config = dict(
    train_examples=203450,
    crop_scale_min=1,
    downsampling_factor=8,
    encoder_fused_qkv=True,
    encoder_qk_norm=False,
    encoder_drop_path=0.1,
    encoder_depths=[4, 4],
    encoder_widths=[64, 128],
    loss='l1',
    decoder_block='basic',
    decoder_upsampling='nearest_conv',
    residual_init='none',
    optimizer='adamw',
    batch_size=96,
)
Rows from block 4 of the decoder of a small image FSQ autoencoder, named by matrix and row number. Rows with one number belong to one channel. Each number is 50 + 10 x the weight over its row's rms, rounded and kept within 0 to 99. All counts start at 0.
Before each channel's rows are labels from the 100 images, of 14976, where the channel reaches its highest value: "place" is the part of the image that holds the peak. Only what is clearly more common there than usual is listed. The data: photos with spoken descriptions (Open Images, Localized Narratives).
# convs0: first 3x3 conv (decoder.decb.0.1.convs.0.weight, 96x96x3x3, each kernel summed), inputs 0-95
# convs1: second 3x3 conv (decoder.decb.0.1.convs.1.weight, 96x96x3x3, transposed, each kernel summed), outputs 0-95

place: bottom left
convs0.67:60 39 55 42 38 66 50 32 71 53 25 48 56 63 40 62 34 45 49 51 54 43 40 57 54 53 47 67 42 44 49 38 57 35 50 55 54 51 54 48 58 50 58 56 45 58 48 50 29 64 67 43 52 51 26 45 53 49 44 51 56 29 40 46 53 20 39 49 49 55 37 58 63 53 53 36 48 22 48 52 65 49 42 47 47 43 42 39 54 56 56 55 48 56 54 55
convs1.67:50 48 52 58 36 35 63 72 46 40 34 55 49 44 53 38 75 50 41 64 52 49 72 59 42 41 59 37 56 46 47 54 50 49 44 54 34 55 30 56 70 39 52 39 35 30 50 58 63 39 51 65 50 45 54 73 37 53 46 35 53 69 51 51 49 45 52 56 36 46 36 55 45 48 45 68 50 52 45 50 28 50 52 50 36 54 43 57 44 52 43 47 39 51 50 49

place: bottom left
convs0.13:54 61 52 37 51 61 54 50 44 39 36 44 58 45 54 45 52 51 30 62 50 31 52 56 40 48 75 48 28 42 60 40 43 43 57 50 58 51 48 60 58 50 50 37 47 46 53 51 31 53 56 59 54 43 55 45 45 43 54 59 55 59 49 44 43 50 56 64 50 59 50 56 70 54 57 40 53 39 63 57 38 58 44 52 48 62 48 30 54 14 50 54 42 57 20 66
convs1.13:51 32 56 63 56 47 56 37 64 55 63 53 54 47 36 59 48 54 63 58 44 70 43 37 51 44 33 34 66 54 44 69 53 47 49 51 49 56 50 40 26 51 51 64 46 55 32 45 59 51 50 34 56 59 43 52 47 50 57 45 45 31 50 47 45 53 52 25 55 56 51 52 22 53 55 50 57 40 48 35 61 56 63 59 65 52 64 61 47 70 68 52 49 48 50 50

place: bottom left
convs0.19:35 50 41 43 63 77 51 55 35 48 43 42 45 53 21 46 53 44 80 61 45 46 43 55 48 56 49 60 51 54 42 43 47 62 51 41 47 46 44 58 53 56 41 38 59 61 51 40 38 57 30 47 44 49 45 27 55 38 48 36 44 61 55 52 62 54 51 50 55 56 28 16 42 43 60 31 48 50 53 49 53 50 47 48 38 54 47 56 61 48 51 39 45 50 59 50
convs1.19:40 45 44 35 35 12 65 61 87 62 66 56 49 64 55 38 51 51 33 55 67 43 39 51 61 56 55 49 53 56 63 41 57 55 67 46 59 58 60 47 55 53 48 47 45 56 44 66 54 54 45 56 41 57 60 43 56 49 34 60 42 54 53 42 45 53 44 55 52 63 57 63 44 51 63 43 48 53 56 55 56 54 58 61 50 56 55 62 57 59 34 55 57 48 59 50

place: bottom right
convs0.17:53 40 50 45 51 33 45 57 31 51 26 64 47 51 51 16 43 51 59 45 47 69 47 43 56 50 55 81 50 46 51 50 35 55 43 46 47 39 64 47 64 83 49 56 43 59 50 46 46 52 29 44 54 43 58 49 48 46 53 59 39 53 48 43 53 74 45 56 45 39 52 35 40 51 56 45 60 50 42 45 59 37 51 46 43 55 45 58 34 52 46 59 52 52 51 49
convs1.17:56 58 35 42 48 58 57 52 61 56 57 45 49 62 66 76 33 52 59 62 52 39 52 58 65 47 51 35 54 63 76 21 61 51 65 51 46 63 41 57 73 43 52 55 54 34 46 27 66 51 52 57 48 59 48 58 52 47 45 55 46 52 45 49 50 47 55 59 54 40 50 57 50 47 59 55 44 56 68 57 63 66 54 50 59 47 50 74 44 59 45 54 59 51 58 47

place: middle right; bottom right
convs0.95:45 60 51 47 44 48 42 55 46 24 46 55 49 35 63 62 61 46 37 68 51 47 46 41 45 23 29 45 44 52 56 44 52 52 58 41 39 46 49 40 75 46 42 51 72 81 55 54 60 45 44 39 48 55 47 38 50 45 50 53 37 52 46 46 64 62 49 56 39 52 52 42 38 44 39 26 43 59 30 62 44 48 42 49 49 51 48 46 34 51 51 49 38 52 48 51
convs1.95:55 41 44 48 57 41 35 41 60 52 42 54 49 62 56 43 17 45 50 19 60 48 34 45 55 68 53 38 50 50 59 51 58 59 73 47 39 63 50 52 57 52 44 68 50 41 55 26 49 69 53 35 38 48 46 54 58 56 50 42 46 49 36 51 55 54 54 46 55 39 52 55 48 53 62 59 37 69 62 60 56 72 58 56 47 53 58 64 44 49 48 56 57 53 47 53

place: top left
convs0.39:52 43 39 45 39 40 43 46 54 33 50 50 52 60 47 46 45 53 52 54 47 62 42 46 56 43 39 53 51 46 32 41 51 49 39 26 56 54 63 45 72 55 48 41 36 68 47 37 57 39 43 34 59 63 40 70 26 57 52 31 40 46 54 48 55 49 48 45 61 42 66 56 48 51 54 50 43 70 56 37 20 66 56 48 45 62 41 41 48 66 49 61 45 56 54 51
convs1.39:53 40 38 55 46 51 43 45 75 60 69 42 47 50 49 47 56 47 32 59 56 57 49 40 47 56 49 47 53 38 62 57 46 54 61 40 64 54 66 47 34 32 50 60 54 75 45 53 50 46 50 51 43 40 48 33 67 42 54 54 49 46 50 58 59 51 63 47 52 48 56 42 43 42 37 39 77 33 52 42 67 51 67 53 44 48 47 60 51 35 79 43 37 49 55 46

place: bottom left
convs0.83:50 48 62 53 42 48 66 05 53 48 36 35 51 54 59 57 46 42 32 40 60 50 35 57 43 47 52 65 59 39 45 44 51 29 52 47 52 56 48 55 40 46 45 79 48 50 58 48 58 59 63 54 52 59 42 51 47 46 44 72 35 45 47 31 46 48 43 52 48 46 49 56 58 50 58 44 51 49 59 64 47 52 49 24 42 54 47 40 51 49 41 42 49 60 55 59
convs1.83:54 60 48 53 54 43 35 63 57 46 47 44 55 48 37 49 55 49 63 39 46 56 59 49 30 51 50 32 32 57 64 61 48 53 41 69 42 35 33 58 69 40 49 38 36 35 47 49 56 58 56 49 54 24 52 46 40 34 53 29 58 64 53 55 52 54 54 56 45 38 55 49 46 49 31 62 60 37 38 54 50 59 46 67 53 47 40 53 35 39 61 66 32 51 43 48

place: bottom centre
convs0.41:43 36 45 44 35 39 53 45 44 58 29 45 49 70 32 42 42 47 48 42 44 43 43 45 50 45 68 52 49 43 35 42 54 51 36 28 50 27 43 51 48 61 44 34 19 52 54 50 49 50 45 49 66 40 42 57 57 45 52 38 45 70 43 53 51 54 42 41 31 51 59 55 49 48 71 68 56 58 48 55 67 41 46 43 48 61 35 51 51 53 43 70 50 51 54 48
convs1.41:52 55 37 46 48 75 25 45 47 47 55 35 55 49 52 66 42 48 64 54 52 52 37 39 64 47 64 68 47 52 65 41 44 50 68 56 68 68 76 47 58 43 50 71 43 62 48 32 66 49 48 52 49 59 43 47 57 42 55 56 50 52 48 53 50 49 64 75 53 50 53 48 46 51 48 52 57 50 48 67 66 56 65 47 43 46 63 51 43 63 54 34 51 52 61 47

place: top right
convs0.49:39 49 56 49 50 51 51 50 49 43 35 44 34 50 61 38 44 51 43 36 38 52 39 42 41 63 60 59 59 43 40 50 53 58 47 47 56 45 66 54 43 36 34 58 55 60 52 54 54 32 34 52 25 50 48 63 38 55 37 49 43 63 44 49 53 50 63 60 39 54 58 44 40 29 53 51 45 67 38 37 31 57 46 45 55 16 47 51 44 49 50 49 42 25 60 44
convs1.49:42 50 32 51 51 33 53 53 51 55 75 55 49 57 51 63 55 53 73 68 39 45 54 54 61 34 46 29 43 61 52 58 45 52 54 39 47 56 43 36 54 73 49 37 59 52 51 42 52 80 46 41 57 53 49 35 56 52 61 43 45 38 49 40 47 42 26 45 53 28 31 48 62 53 46 55 51 31 48 54 57 56 39 47 45 56 44 39 55 62 51 52 47 47 50 50

place: bottom left
convs0.15:69 43 53 37 41 60 51 55 67 45 41 28 50 63 41 57 51 49 49 47 49 51 50 42 44 57 60 64 59 47 45 43 28 48 28 36 60 46 45 42 67 36 39 55 37 63 53 61 47 62 45 45 53 54 38 53 27 47 44 34 50 60 49 44 39 57 50 45 40 69 55 41 43 44 48 46 62 56 67 52 20 49 60 51 55 49 38 59 61 55 51 52 30 54 46 52
convs1.15:41 36 49 61 55 55 55 31 51 57 68 57 50 34 59 72 39 50 55 71 49 47 40 52 54 54 38 57 57 46 65 75 46 48 65 64 42 47 37 43 25 56 49 50 63 60 47 37 46 41 44 51 56 45 48 53 66 56 56 64 40 33 49 40 42 48 40 45 61 42 41 46 40 48 52 50 53 42 59 37 82 47 52 41 53 48 51 47 46 54 69 42 64 49 54 54

place: bottom right
convs0.58:56 35 62 47 58 45 59 42 59 60 44 65 53 41 56 59 42 52 57 59 51 57 51 52 49 49 51 51 51 52 58 70 29 53 59 64 38 45 48 57 55 59 61 36 63 32 56 51 55 58 46 70 48 23 47 57 59 66 52 43 37 45 55 42 44 43 50 35 40 44 38 29 47 55 56 55 37 52 29 61 72 73 45 50 68 53 49 57 59 35 45 60 48 48 50 57
convs1.58:56 67 30 36 48 64 42 55 27 45 44 49 52 56 53 56 46 51 53 37 54 43 36 45 60 50 63 76 51 53 67 43 60 52 54 35 54 55 71 51 45 50 54 65 45 56 52 29 44 40 53 34 40 59 52 40 53 34 41 55 48 58 40 46 45 49 56 62 38 51 80 65 62 50 43 52 50 43 68 53 53 50 54 47 33 44 44 46 44 59 37 36 55 53 63 51

place: bottom centre; bottom left
convs0.63:40 52 60 48 52 57 53 52 43 43 22 43 42 47 51 54 46 45 34 56 42 39 48 37 59 54 52 48 44 41 52 34 58 58 47 35 33 28 41 63 44 46 42 39 40 64 35 47 36 57 42 35 46 54 43 56 47 41 37 34 54 46 53 59 64 50 50 52 42 50 46 52 51 41 34 38 39 62 38 29 63 46 20 42 59 42 48 68 36 47 54 54 53 41 45 43
convs1.63:49 40 37 49 36 36 45 47 57 45 54 59 51 56 44 39 58 51 64 68 44 51 41 46 50 34 58 29 59 40 47 44 49 45 45 34 68 59 66 38 51 74 49 48 47 49 54 47 52 69 48 42 60 53 45 42 48 62 56 46 49 40 59 48 50 47 41 61 50 47 47 48 47 53 47 65 52 29 49 69 62 48 76 48 20 55 38 43 50 65 34 36 42 48 57 52

place: bottom right
convs0.79:57 50 54 61 57 46 65 59 47 43 59 52 67 56 47 37 55 63 65 32 52 61 51 61 76 72 55 66 47 57 48 57 46 53 49 39 30 56 72 60 62 47 53 65 63 48 51 61 54 41 50 52 51 34 60 38 45 48 60 62 51 47 29 41 51 57 57 48 58 52 33 46 59 53 74 26 44 52 58 49 41 51 50 53 52 56 60 50 49 43 51 45 54 53 61 67
convs1.79:61 61 27 25 36 60 51 45 57 51 56 34 57 40 67 61 40 52 71 55 55 42 44 35 64 52 52 37 61 53 71 35 54 57 56 61 56 46 37 42 68 35 48 57 48 44 56 36 64 64 49 58 43 44 54 64 42 56 44 51 49 54 45 51 49 48 46 65 55 34 65 53 59 56 58 50 63 48 62 65 69 59 53 46 51 47 53 63 48 55 60 51 66 51 51 47

place: bottom right
convs0.66:35 46 65 49 46 44 43 45 75 57 36 50 45 73 52 34 44 48 48 51 35 58 34 38 41 35 50 94 58 37 38 43 55 52 53 38 51 31 51 45 58 48 49 45 44 56 44 46 71 43 43 54 51 51 46 49 53 55 37 43 35 57 38 50 55 56 52 46 44 57 61 44 47 57 44 55 42 59 40 54 41 49 32 47 55 54 46 51 59 46 50 73 59 55 50 44
convs1.66:57 56 30 55 40 57 38 51 42 49 50 44 55 31 59 72 47 56 45 68 51 37 48 53 51 57 63 52 50 52 75 47 47 50 56 64 53 55 55 53 36 58 53 57 55 68 57 30 47 45 49 56 57 71 47 61 63 56 48 62 48 52 49 48 53 46 51 73 59 39 47 48 46 53 58 65 50 64 60 41 80 51 57 42 38 46 43 44 43 72 44 32 47 56 64 49

place: top right
convs0.3:45 44 45 30 57 63 46 48 44 45 34 30 55 60 37 44 42 50 40 55 60 56 56 53 49 40 37 57 43 39 59 41 37 44 57 46 26 44 57 64 64 49 48 52 39 77 47 42 30 57 55 34 63 50 47 48 39 43 53 55 51 25 39 48 54 39 48 37 59 59 54 48 50 52 53 43 52 35 53 47 46 59 71 60 43 61 52 53 63 57 42 50 37 56 30 64
convs1.3:48 63 50 58 50 25 71 46 45 44 55 47 48 49 50 45 43 47 54 50 54 46 57 39 44 54 48 41 62 63 38 56 42 51 61 42 68 41 37 56 56 48 47 52 54 24 51 53 56 68 46 52 50 35 55 25 46 77 36 48 51 54 57 50 44 53 65 63 51 42 32 51 51 53 42 56 62 49 54 55 26 32 37 45 33 43 46 54 40 29 61 44 48 48 51 54

place: bottom centre; bottom left
convs0.92:48 53 54 40 43 48 45 50 58 36 73 49 57 51 40 55 58 51 29 62 47 40 46 56 49 60 70 47 34 50 56 50 39 57 73 48 58 50 63 51 70 44 62 62 62 70 53 48 34 57 47 55 51 50 64 44 46 52 48 51 55 50 58 46 44 60 48 70 43 57 51 59 52 51 32 30 48 36 57 56 47 53 49 62 46 51 43 43 51 25 50 63 41 50 18 52
convs1.92:54 63 40 53 62 58 59 54 41 55 44 44 53 48 60 56 45 54 70 47 43 52 56 38 56 46 32 58 56 69 37 42 54 55 44 66 38 65 26 50 33 49 51 63 43 40 43 46 71 58 49 34 61 55 39 60 40 46 60 50 52 37 56 47 52 53 55 25 60 30 52 44 41 50 59 64 64 45 51 51 50 50 57 56 63 58 68 54 45 72 67 47 57 52 59 54

place: top right
convs0.25:63 45 51 43 44 48 56 53 50 42 34 22 50 47 40 69 47 62 59 39 65 54 48 53 43 51 39 64 65 54 51 48 48 56 39 51 43 44 27 35 60 30 49 44 38 38 49 47 51 52 56 42 40 52 53 55 37 43 26 46 62 56 23 55 24 51 57 48 55 38 47 59 45 49 59 57 55 65 61 58 49 60 42 45 55 41 44 69 57 55 56 47 46 50 50 67
convs1.25:49 32 66 66 57 59 48 35 56 45 71 65 55 38 52 54 44 48 46 61 41 56 49 39 50 59 50 49 41 44 50 74 49 45 52 53 45 48 55 44 24 63 50 51 65 69 45 42 36 40 51 56 59 49 43 38 69 62 60 45 41 37 44 47 43 41 38 39 62 61 57 44 37 52 39 33 53 52 45 28 52 43 60 48 50 53 50 33 39 33 63 56 62 48 44 49

place: middle right; top right
convs0.51:44 39 41 57 43 56 24 36 49 43 36 46 40 55 54 63 43 42 56 31 39 42 40 18 42 46 50 47 52 29 30 48 59 51 42 52 56 52 60 45 75 62 37 39 37 54 40 54 56 45 37 48 48 65 35 52 42 49 50 60 31 54 48 49 60 59 51 49 50 47 57 43 42 46 48 63 50 48 45 51 36 40 61 61 60 46 30 47 51 54 43 40 42 54 59 36
convs1.51:53 61 46 47 44 45 70 53 68 58 59 42 54 51 51 54 35 50 48 60 48 37 45 73 40 60 57 44 47 56 78 43 50 56 64 56 44 30 48 51 70 43 52 42 58 50 51 54 35 49 55 57 55 57 56 57 69 52 55 61 47 74 53 43 53 51 51 61 59 49 24 48 56 54 75 50 58 64 59 55 62 62 24 47 40 45 50 60 43 46 46 48 56 50 43 52

place: top left
convs0.26:36 48 49 49 50 61 48 37 61 55 41 50 67 47 45 58 37 62 45 60 45 34 38 38 59 47 31 64 29 39 43 43 49 53 55 42 47 52 45 45 56 46 79 50 45 41 37 33 56 47 72 49 68 53 45 42 49 42 62 48 50 52 36 33 45 29 49 48 65 43 47 43 48 75 44 26 44 43 49 47 49 58 50 51 48 67 46 51 44 45 51 45 59 58 39 60
convs1.26:63 64 53 53 44 47 57 55 37 39 45 40 39 45 57 56 51 62 42 55 65 53 63 60 31 46 53 33 63 50 55 53 42 68 49 55 43 51 45 54 44 45 35 32 53 61 52 45 31 38 44 53 35 50 58 60 65 61 35 43 61 40 42 65 43 46 52 49 36 54 49 47 66 35 41 63 48 52 63 45 48 35 45 36 49 31 32 52 60 51 47 55 28 39 38 64

place: middle right; top right
convs0.64:57 58 56 52 47 34 61 55 22 30 44 44 57 46 48 61 57 45 72 60 44 54 39 57 63 38 60 43 49 43 55 55 53 45 54 41 38 62 75 46 77 52 51 43 45 58 40 65 49 38 37 44 41 50 49 40 63 38 52 53 50 67 46 42 56 42 45 51 49 45 49 38 49 54 70 62 43 48 37 46 40 48 71 42 48 53 56 34 45 50 66 40 42 58 63 49
convs1.64:56 49 35 37 45 77 72 51 59 52 62 35 46 56 53 70 43 50 46 39 56 44 50 43 61 56 51 54 56 56 61 49 51 53 75 51 43 43 63 59 44 23 45 52 55 50 44 41 51 62 54 63 38 46 52 68 43 58 59 72 44 65 37 48 53 62 46 44 45 44 42 59 62 53 47 39 49 57 65 37 65 61 49 45 58 51 61 58 51 71 43 55 57 53 41 49

place: bottom centre
convs0.81:53 37 55 43 49 50 48 46 57 63 52 33 53 87 52 59 40 50 54 28 51 58 40 34 57 73 76 73 42 48 35 56 58 60 58 41 46 40 53 53 65 56 47 55 34 36 42 61 48 51 48 56 62 43 60 36 60 48 56 39 49 53 42 46 48 55 46 51 56 44 47 44 66 44 59 63 57 33 55 44 55 41 69 54 53 48 46 46 51 62 53 57 51 54 63 48
convs1.81:58 66 21 51 47 49 43 40 36 44 53 41 54 52 63 43 47 47 49 67 49 34 47 51 64 34 68 52 55 49 73 27 48 55 67 51 53 54 66 37 50 64 50 52 48 58 66 39 65 40 52 53 55 51 44 56 43 44 43 58 48 54 54 50 50 51 54 73 54 54 50 52 43 50 58 57 54 51 67 68 63 60 59 21 41 53 55 42 43 57 42 43 59 47 59 43

place: bottom right; top right
convs0.2:49 39 62 55 49 57 56 34 70 36 61 44 51 48 39 53 39 61 54 49 66 52 47 57 45 50 50 48 53 39 62 61 47 43 61 52 33 32 46 49 69 43 55 54 61 55 64 41 48 59 57 43 53 33 51 52 55 58 58 50 53 39 61 46 56 11 36 35 56 41 50 55 51 48 41 35 52 53 62 50 33 55 60 50 41 57 46 51 45 37 63 61 47 53 35 74
convs1.2:45 66 45 43 49 52 56 61 32 65 32 55 50 30 54 35 72 44 41 64 56 49 49 56 53 45 47 60 44 59 38 51 48 51 46 61 48 71 62 55 32 47 49 45 36 71 39 58 57 35 52 57 44 36 49 49 30 37 43 56 49 60 46 43 43 46 60 70 45 73 41 52 46 49 39 61 46 47 53 35 71 55 45 50 39 48 57 52 58 68 53 48 48 50 67 49

place: top centre
convs0.69:62 51 30 41 40 39 57 57 64 60 51 56 48 51 70 50 43 36 44 38 33 48 53 38 52 35 52 12 40 48 52 30 51 51 37 48 57 52 50 58 48 48 50 60 55 40 40 69 45 40 42 51 46 59 44 59 59 50 51 38 47 30 62 45 39 56 32 47 31 45 47 48 48 45 56 54 51 51 47 27 52 34 55 35 60 44 42 43 39 56 52 38 45 49 51 39
convs1.69:42 45 66 69 53 55 54 42 53 51 61 46 49 42 50 61 62 46 55 56 52 44 45 47 47 57 49 82 57 53 46 63 46 52 73 70 40 29 47 50 66 49 47 41 44 26 63 63 65 44 42 50 49 35 52 36 43 43 44 57 46 67 55 43 52 51 49 50 55 53 54 51 40 49 30 37 67 47 42 70 53 65 54 50 62 53 60 54 53 48 73 61 58 51 45 51

place: bottom left; top left
convs0.31:44 50 53 36 48 58 50 56 30 55 47 41 47 57 52 49 50 49 52 51 49 49 54 64 55 50 56 41 53 55 53 50 41 52 56 50 32 46 41 45 63 46 46 51 55 49 41 00 42 53 44 51 52 54 54 48 45 54 48 52 52 50 48 56 49 56 43 52 36 51 52 49 54 48 46 54 34 53 52 51 53 43 46 56 52 46 56 57 62 50 24 49 49 54 47 47
convs1.31:33 51 48 54 49 41 71 52 84 51 68 55 51 43 44 42 58 51 46 56 45 54 47 41 38 54 55 70 50 44 34 59 43 51 61 60 56 49 52 55 45 38 53 55 44 52 49 76 50 53 53 61 56 33 53 54 51 45 52 64 49 57 54 49 54 49 57 43 67 62 48 44 29 51 59 37 77 54 24 45 56 52 70 57 56 65 51 63 45 51 63 58 53 51 57 49

place: top right; bottom right
convs0.60:57 47 57 46 53 53 56 46 45 47 58 43 51 51 46 66 60 50 56 56 64 52 55 50 40 38 31 43 46 56 67 50 55 45 70 57 43 41 54 43 36 51 47 34 49 62 42 61 40 44 61 41 57 52 66 35 59 42 47 55 52 25 46 49 56 52 48 13 55 32 37 52 51 45 54 55 42 15 59 46 66 67 51 48 43 51 39 58 56 55 55 59 46 51 57 56
convs1.60:52 56 51 49 53 54 34 55 52 42 56 58 52 46 64 41 41 50 47 46 50 32 41 49 55 65 63 57 48 51 35 41 66 55 53 56 55 49 54 52 48 45 47 80 56 60 51 40 51 50 45 67 67 63 35 46 40 64 58 69 43 74 49 48 47 53 50 50 60 49 57 54 29 51 54 36 52 83 45 46 35 43 55 51 48 56 60 38 39 32 54 44 70 45 37 53

place: bottom left
convs0.57:37 51 56 47 52 70 52 43 74 58 63 28 52 66 49 48 51 48 55 50 47 46 41 45 48 49 56 84 47 33 41 38 45 55 54 18 51 46 58 50 52 38 49 52 57 60 51 44 51 60 50 50 40 54 56 35 55 35 45 63 43 45 45 57 59 57 49 56 45 41 42 45 49 46 21 39 45 52 37 49 46 47 25 43 43 52 62 48 38 60 59 44 46 54 64 51
convs1.57:45 31 59 51 49 28 47 59 36 51 44 58 52 68 58 17 23 51 41 37 52 51 50 61 61 39 54 35 55 42 45 40 47 60 59 68 48 59 62 52 56 69 40 54 51 35 45 49 54 44 48 43 49 64 52 61 58 52 52 51 52 44 46 48 42 48 48 53 50 54 47 52 45 49 67 55 34 64 65 67 47 52 76 44 50 46 47 40 49 49 26 54 52 49 49 43

place: top right; middle right
convs0.35:54 51 51 47 51 55 43 46 55 38 57 45 48 62 46 46 68 55 48 56 38 43 51 50 52 38 37 48 41 43 39 53 45 63 62 51 51 66 54 38 78 44 45 55 66 67 47 44 56 50 42 48 43 50 64 43 70 48 42 48 31 37 53 54 52 69 39 46 34 43 41 47 58 48 45 58 30 31 18 55 53 46 53 56 52 37 63 32 49 41 47 38 38 44 64 49
convs1.35:53 52 36 51 46 50 55 65 35 47 48 39 53 53 67 57 45 49 43 45 46 43 48 56 59 66 62 54 45 59 70 22 57 52 73 50 50 36 36 55 57 52 52 54 47 39 57 44 62 55 52 49 62 67 36 66 46 68 63 48 52 71 52 51 61 54 63 46 61 57 38 52 62 55 57 46 62 77 56 52 39 60 43 60 42 61 49 43 51 54 38 62 70 56 47 45

place: top centre; top right
convs0.48:57 68 55 58 45 46 61 42 67 18 58 51 52 51 41 45 51 52 47 65 57 55 43 51 56 42 29 46 59 46 56 51 54 56 57 45 50 40 56 39 34 46 59 54 61 60 46 49 50 41 55 22 49 30 57 50 64 50 45 42 50 41 52 57 52 50 52 25 53 37 42 55 57 54 46 44 28 49 41 28 53 72 38 57 47 49 43 50 45 54 52 42 42 46 30 61
convs1.48:48 20 45 60 45 67 30 56 35 54 57 57 50 42 53 60 48 45 45 51 49 46 49 42 51 57 65 79 46 51 48 38 53 47 62 44 69 62 64 61 48 51 49 58 39 63 61 40 69 56 44 62 46 64 43 50 44 42 45 48 47 46 39 52 51 55 55 64 52 64 59 54 48 44 32 49 60 67 37 60 57 44 78 53 49 56 62 49 66 40 50 43 41 53 57 51

place: top centre
convs0.87:45 56 44 49 39 48 59 42 48 22 63 39 45 52 70 65 60 51 31 46 44 50 52 59 52 44 64 49 47 49 66 48 53 55 65 50 42 22 55 37 39 39 59 42 54 59 57 57 30 55 43 55 41 52 53 48 44 46 39 49 48 44 53 58 52 58 41 40 48 50 59 60 43 49 46 46 49 55 47 37 12 60 55 57 43 45 37 41 45 34 49 54 55 48 25 43
convs1.87:50 47 66 37 67 50 47 56 38 69 40 48 50 49 31 36 50 51 66 44 46 43 47 48 43 39 37 49 49 48 19 47 50 52 30 67 68 69 44 66 73 47 52 57 47 36 38 56 54 55 45 42 53 54 51 63 29 48 44 42 54 64 50 52 49 54 63 56 46 48 33 52 50 48 61 64 53 48 37 66 58 56 38 56 53 51 53 47 56 62 51 38 40 51 65 51

place: bottom centre
convs0.37:47 44 44 53 52 56 57 52 61 36 61 42 41 48 56 57 49 36 38 51 38 46 51 48 52 50 47 43 33 51 51 41 49 46 35 37 56 53 59 59 42 62 46 38 48 67 31 59 34 49 36 25 43 56 45 51 54 48 42 26 48 35 60 49 49 45 51 47 47 46 55 45 56 43 47 55 55 44 51 14 53 27 45 52 47 47 44 42 17 45 62 50 43 45 49 34
convs1.37:40 49 40 53 47 37 53 42 49 69 46 55 46 49 58 51 54 47 54 60 57 51 36 47 47 41 51 57 62 41 42 55 50 51 65 41 52 36 48 46 76 53 48 64 57 27 65 68 71 52 45 58 48 33 59 37 41 60 44 69 48 56 58 43 55 57 44 56 49 51 37 52 43 51 46 51 60 62 47 85 63 72 60 40 47 55 53 67 62 62 50 39 50 50 54 51

place: bottom centre; bottom right
convs0.18:49 68 57 54 48 65 59 62 59 56 49 59 57 53 54 40 46 53 43 54 43 53 51 48 62 60 50 58 51 56 25 49 50 60 21 38 60 46 55 58 61 48 57 65 75 56 50 53 58 39 52 48 50 40 51 48 65 42 44 48 52 48 37 52 56 53 54 54 47 51 26 47 52 50 35 26 36 53 43 50 49 63 08 54 37 46 47 56 42 52 55 46 54 46 50 55
convs1.18:56 39 38 32 50 55 34 51 28 56 48 32 49 36 59 46 37 50 70 53 56 44 26 28 67 46 48 46 49 43 70 39 50 55 58 59 43 42 65 52 51 54 48 47 43 37 56 37 63 50 50 50 41 48 59 45 44 63 52 59 48 57 41 57 46 47 47 52 52 59 64 50 62 57 47 47 63 43 58 54 52 57 86 56 65 57 56 48 44 52 28 40 56 49 53 47

place: middle right; top right
convs0.89:39 29 48 41 48 48 28 56 65 44 55 45 51 43 33 59 44 58 46 52 56 56 50 53 55 60 59 34 43 55 42 66 51 57 69 48 39 35 39 58 58 51 51 61 54 66 54 43 52 61 57 60 55 22 46 27 40 63 53 59 52 22 57 50 60 41 52 46 54 49 53 55 57 50 44 39 65 62 62 47 71 52 71 52 60 45 53 49 54 47 55 51 54 42 42 61
convs1.89:51 74 60 52 38 67 63 53 31 49 50 55 54 52 62 57 70 53 50 53 52 51 43 55 59 55 54 72 67 44 43 43 47 55 59 26 47 71 69 32 45 54 49 45 46 63 56 55 44 39 52 60 38 69 44 57 65 43 44 47 50 57 47 53 55 47 57 66 63 55 57 45 38 52 58 46 31 26 52 50 45 45 39 35 41 52 55 49 39 60 39 41 49 50 60 46