A small image FSQ autoencoder, trained from scratch.
Model: 3.13M parameters, encoder activation quick_gelu, encoder moe soft, encoder num experts 4, encoder patch size [4, 4], encoder depths [4, 4], encoder widths [64, 128], decoder norm batchnorm, decoder activation silu, decoder widths [48, 48, 96, 192].
Training: adamw at rate 0.0015, 4600 steps, batches of 96.
Data: trained on photos with spoken descriptions (Open Images, Localized Narratives), 203450 training examples.
Rows from block 4 of the encoder of a small image FSQ autoencoder, named by matrix and row number. Rows with one number belong to one neuron. Each number is 500 + 40 x the weight over its row's rms, rounded and kept within 0 to 999. All counts start at 0. Numbers have three digits each. After the name is the row's rms in percent of the matrix's.
After each neuron's rows are labels from the 100 images, of 14976, where the neuron reaches its highest value: "strongest on" is what is common among them. Only what is clearly more common there than usual is listed. The data: photos with spoken descriptions (Open Images, Localized Narratives). In brackets: how many of the 100.
# fc1: MLP up (encoder.blocks.4.mlp.fc1.weight, 512x128), inputs 0-63
# fc2: MLP down (encoder.blocks.4.mlp.fc2.weight, 128x512, transposed), outputs 0-63

fc1.208 105:528533544456454490520468549472457525518425484479558527488517424522485502484466474536573442515484544500501489516476585464501515518422520517524480494423545498475521527564447488473535497525559453
fc2.208 100:513485371518567515503480475444571530518478473482494526505480579551556454514522492494539515443526546533481503495518457473479526513510430477516504493547512459547544524440407472453568516515523458
strongest on: text has "people" (46)

fc1.435 120:500523578430388504488456482506509505526483505515536499473492441520486525505452510520527471521475541465510529532473578466529563474437485499501559499478526522487551489564463520491594519507565456
fc2.435 104:530425389500618515530421528511572525552401460502541519497536500497519501514502480548550491525462533473514496505531501480529569524499475499500506469496499474538540521372467438500542545487546463
strongest on: text has "people" (51)

fc1.280 178:519514546472392523481449509481521517577460514520506520499549471485486467501483501561566458528470507471515522521472548481516564509457490516513522485452538513467552527531503540485596506491539480
fc2.280 250:524452457506577567482452511487576556562418466482477498482525495504497476509479492539549466490488549470516486455511522464523572505427458504532519467512508511531537526457462470495571536472537453
strongest on: text has "people" (53)

fc1.506 109:530445512557564510464499542462464502546499458490514467553534446610548512615521470449567487451515574496576492529513519466583479501440451547484516484542489416499496554491549470458526513456487462
fc2.506 116:513510464545511492534482524503528530528503454458477387490462536581560489547528516438560506432543534467454535448500500471563517504529454519509524460503518472526533509467439464431534528422530495
strongest on: text has "plants" (26)

fc1.384 112:515578549448419478479509528457501490544426508498556527548542439486486506469446492511529484486491520460520506525488590495542596461473517482515498444486534545479544514556525506530551540481538527
fc2.384 102:527432447526605563462440498511572552533405459478519491486511538523496481510474480538547502467494574484514462488530462502523573522407467500495484492560538522496544501412475449491533509477541429
strongest on: text has "people" (47)

fc1.43 101:488550589522449526526418517539548506515466446512565548491528472496473501514482517559468411491493499495518499537503573480516520471447458500517518494446475548532568520474508533475558546484563482
fc2.43 096:455483414520592494519533516436526495535487531506525545574491590556486479555536426477498517479543519510511455495496451453505520525435488498488483467509527531498503497411489413472498440503505434
strongest on: text has "people" (47)

fc1.144 111:514535533469401509503480549457529503563436489555532505530544410503472471489492491549547471459481513440529499521502555451496564491454459498485544508466509503465534512577503526496525528469522474
fc2.144 121:522461417544594486523504531481575527522476482454487509475496575574526498536499451493536468448491515497512528491500469463512506496464453494513493486493506475497567515393435477488569527481513450
strongest on: text has "people" (49)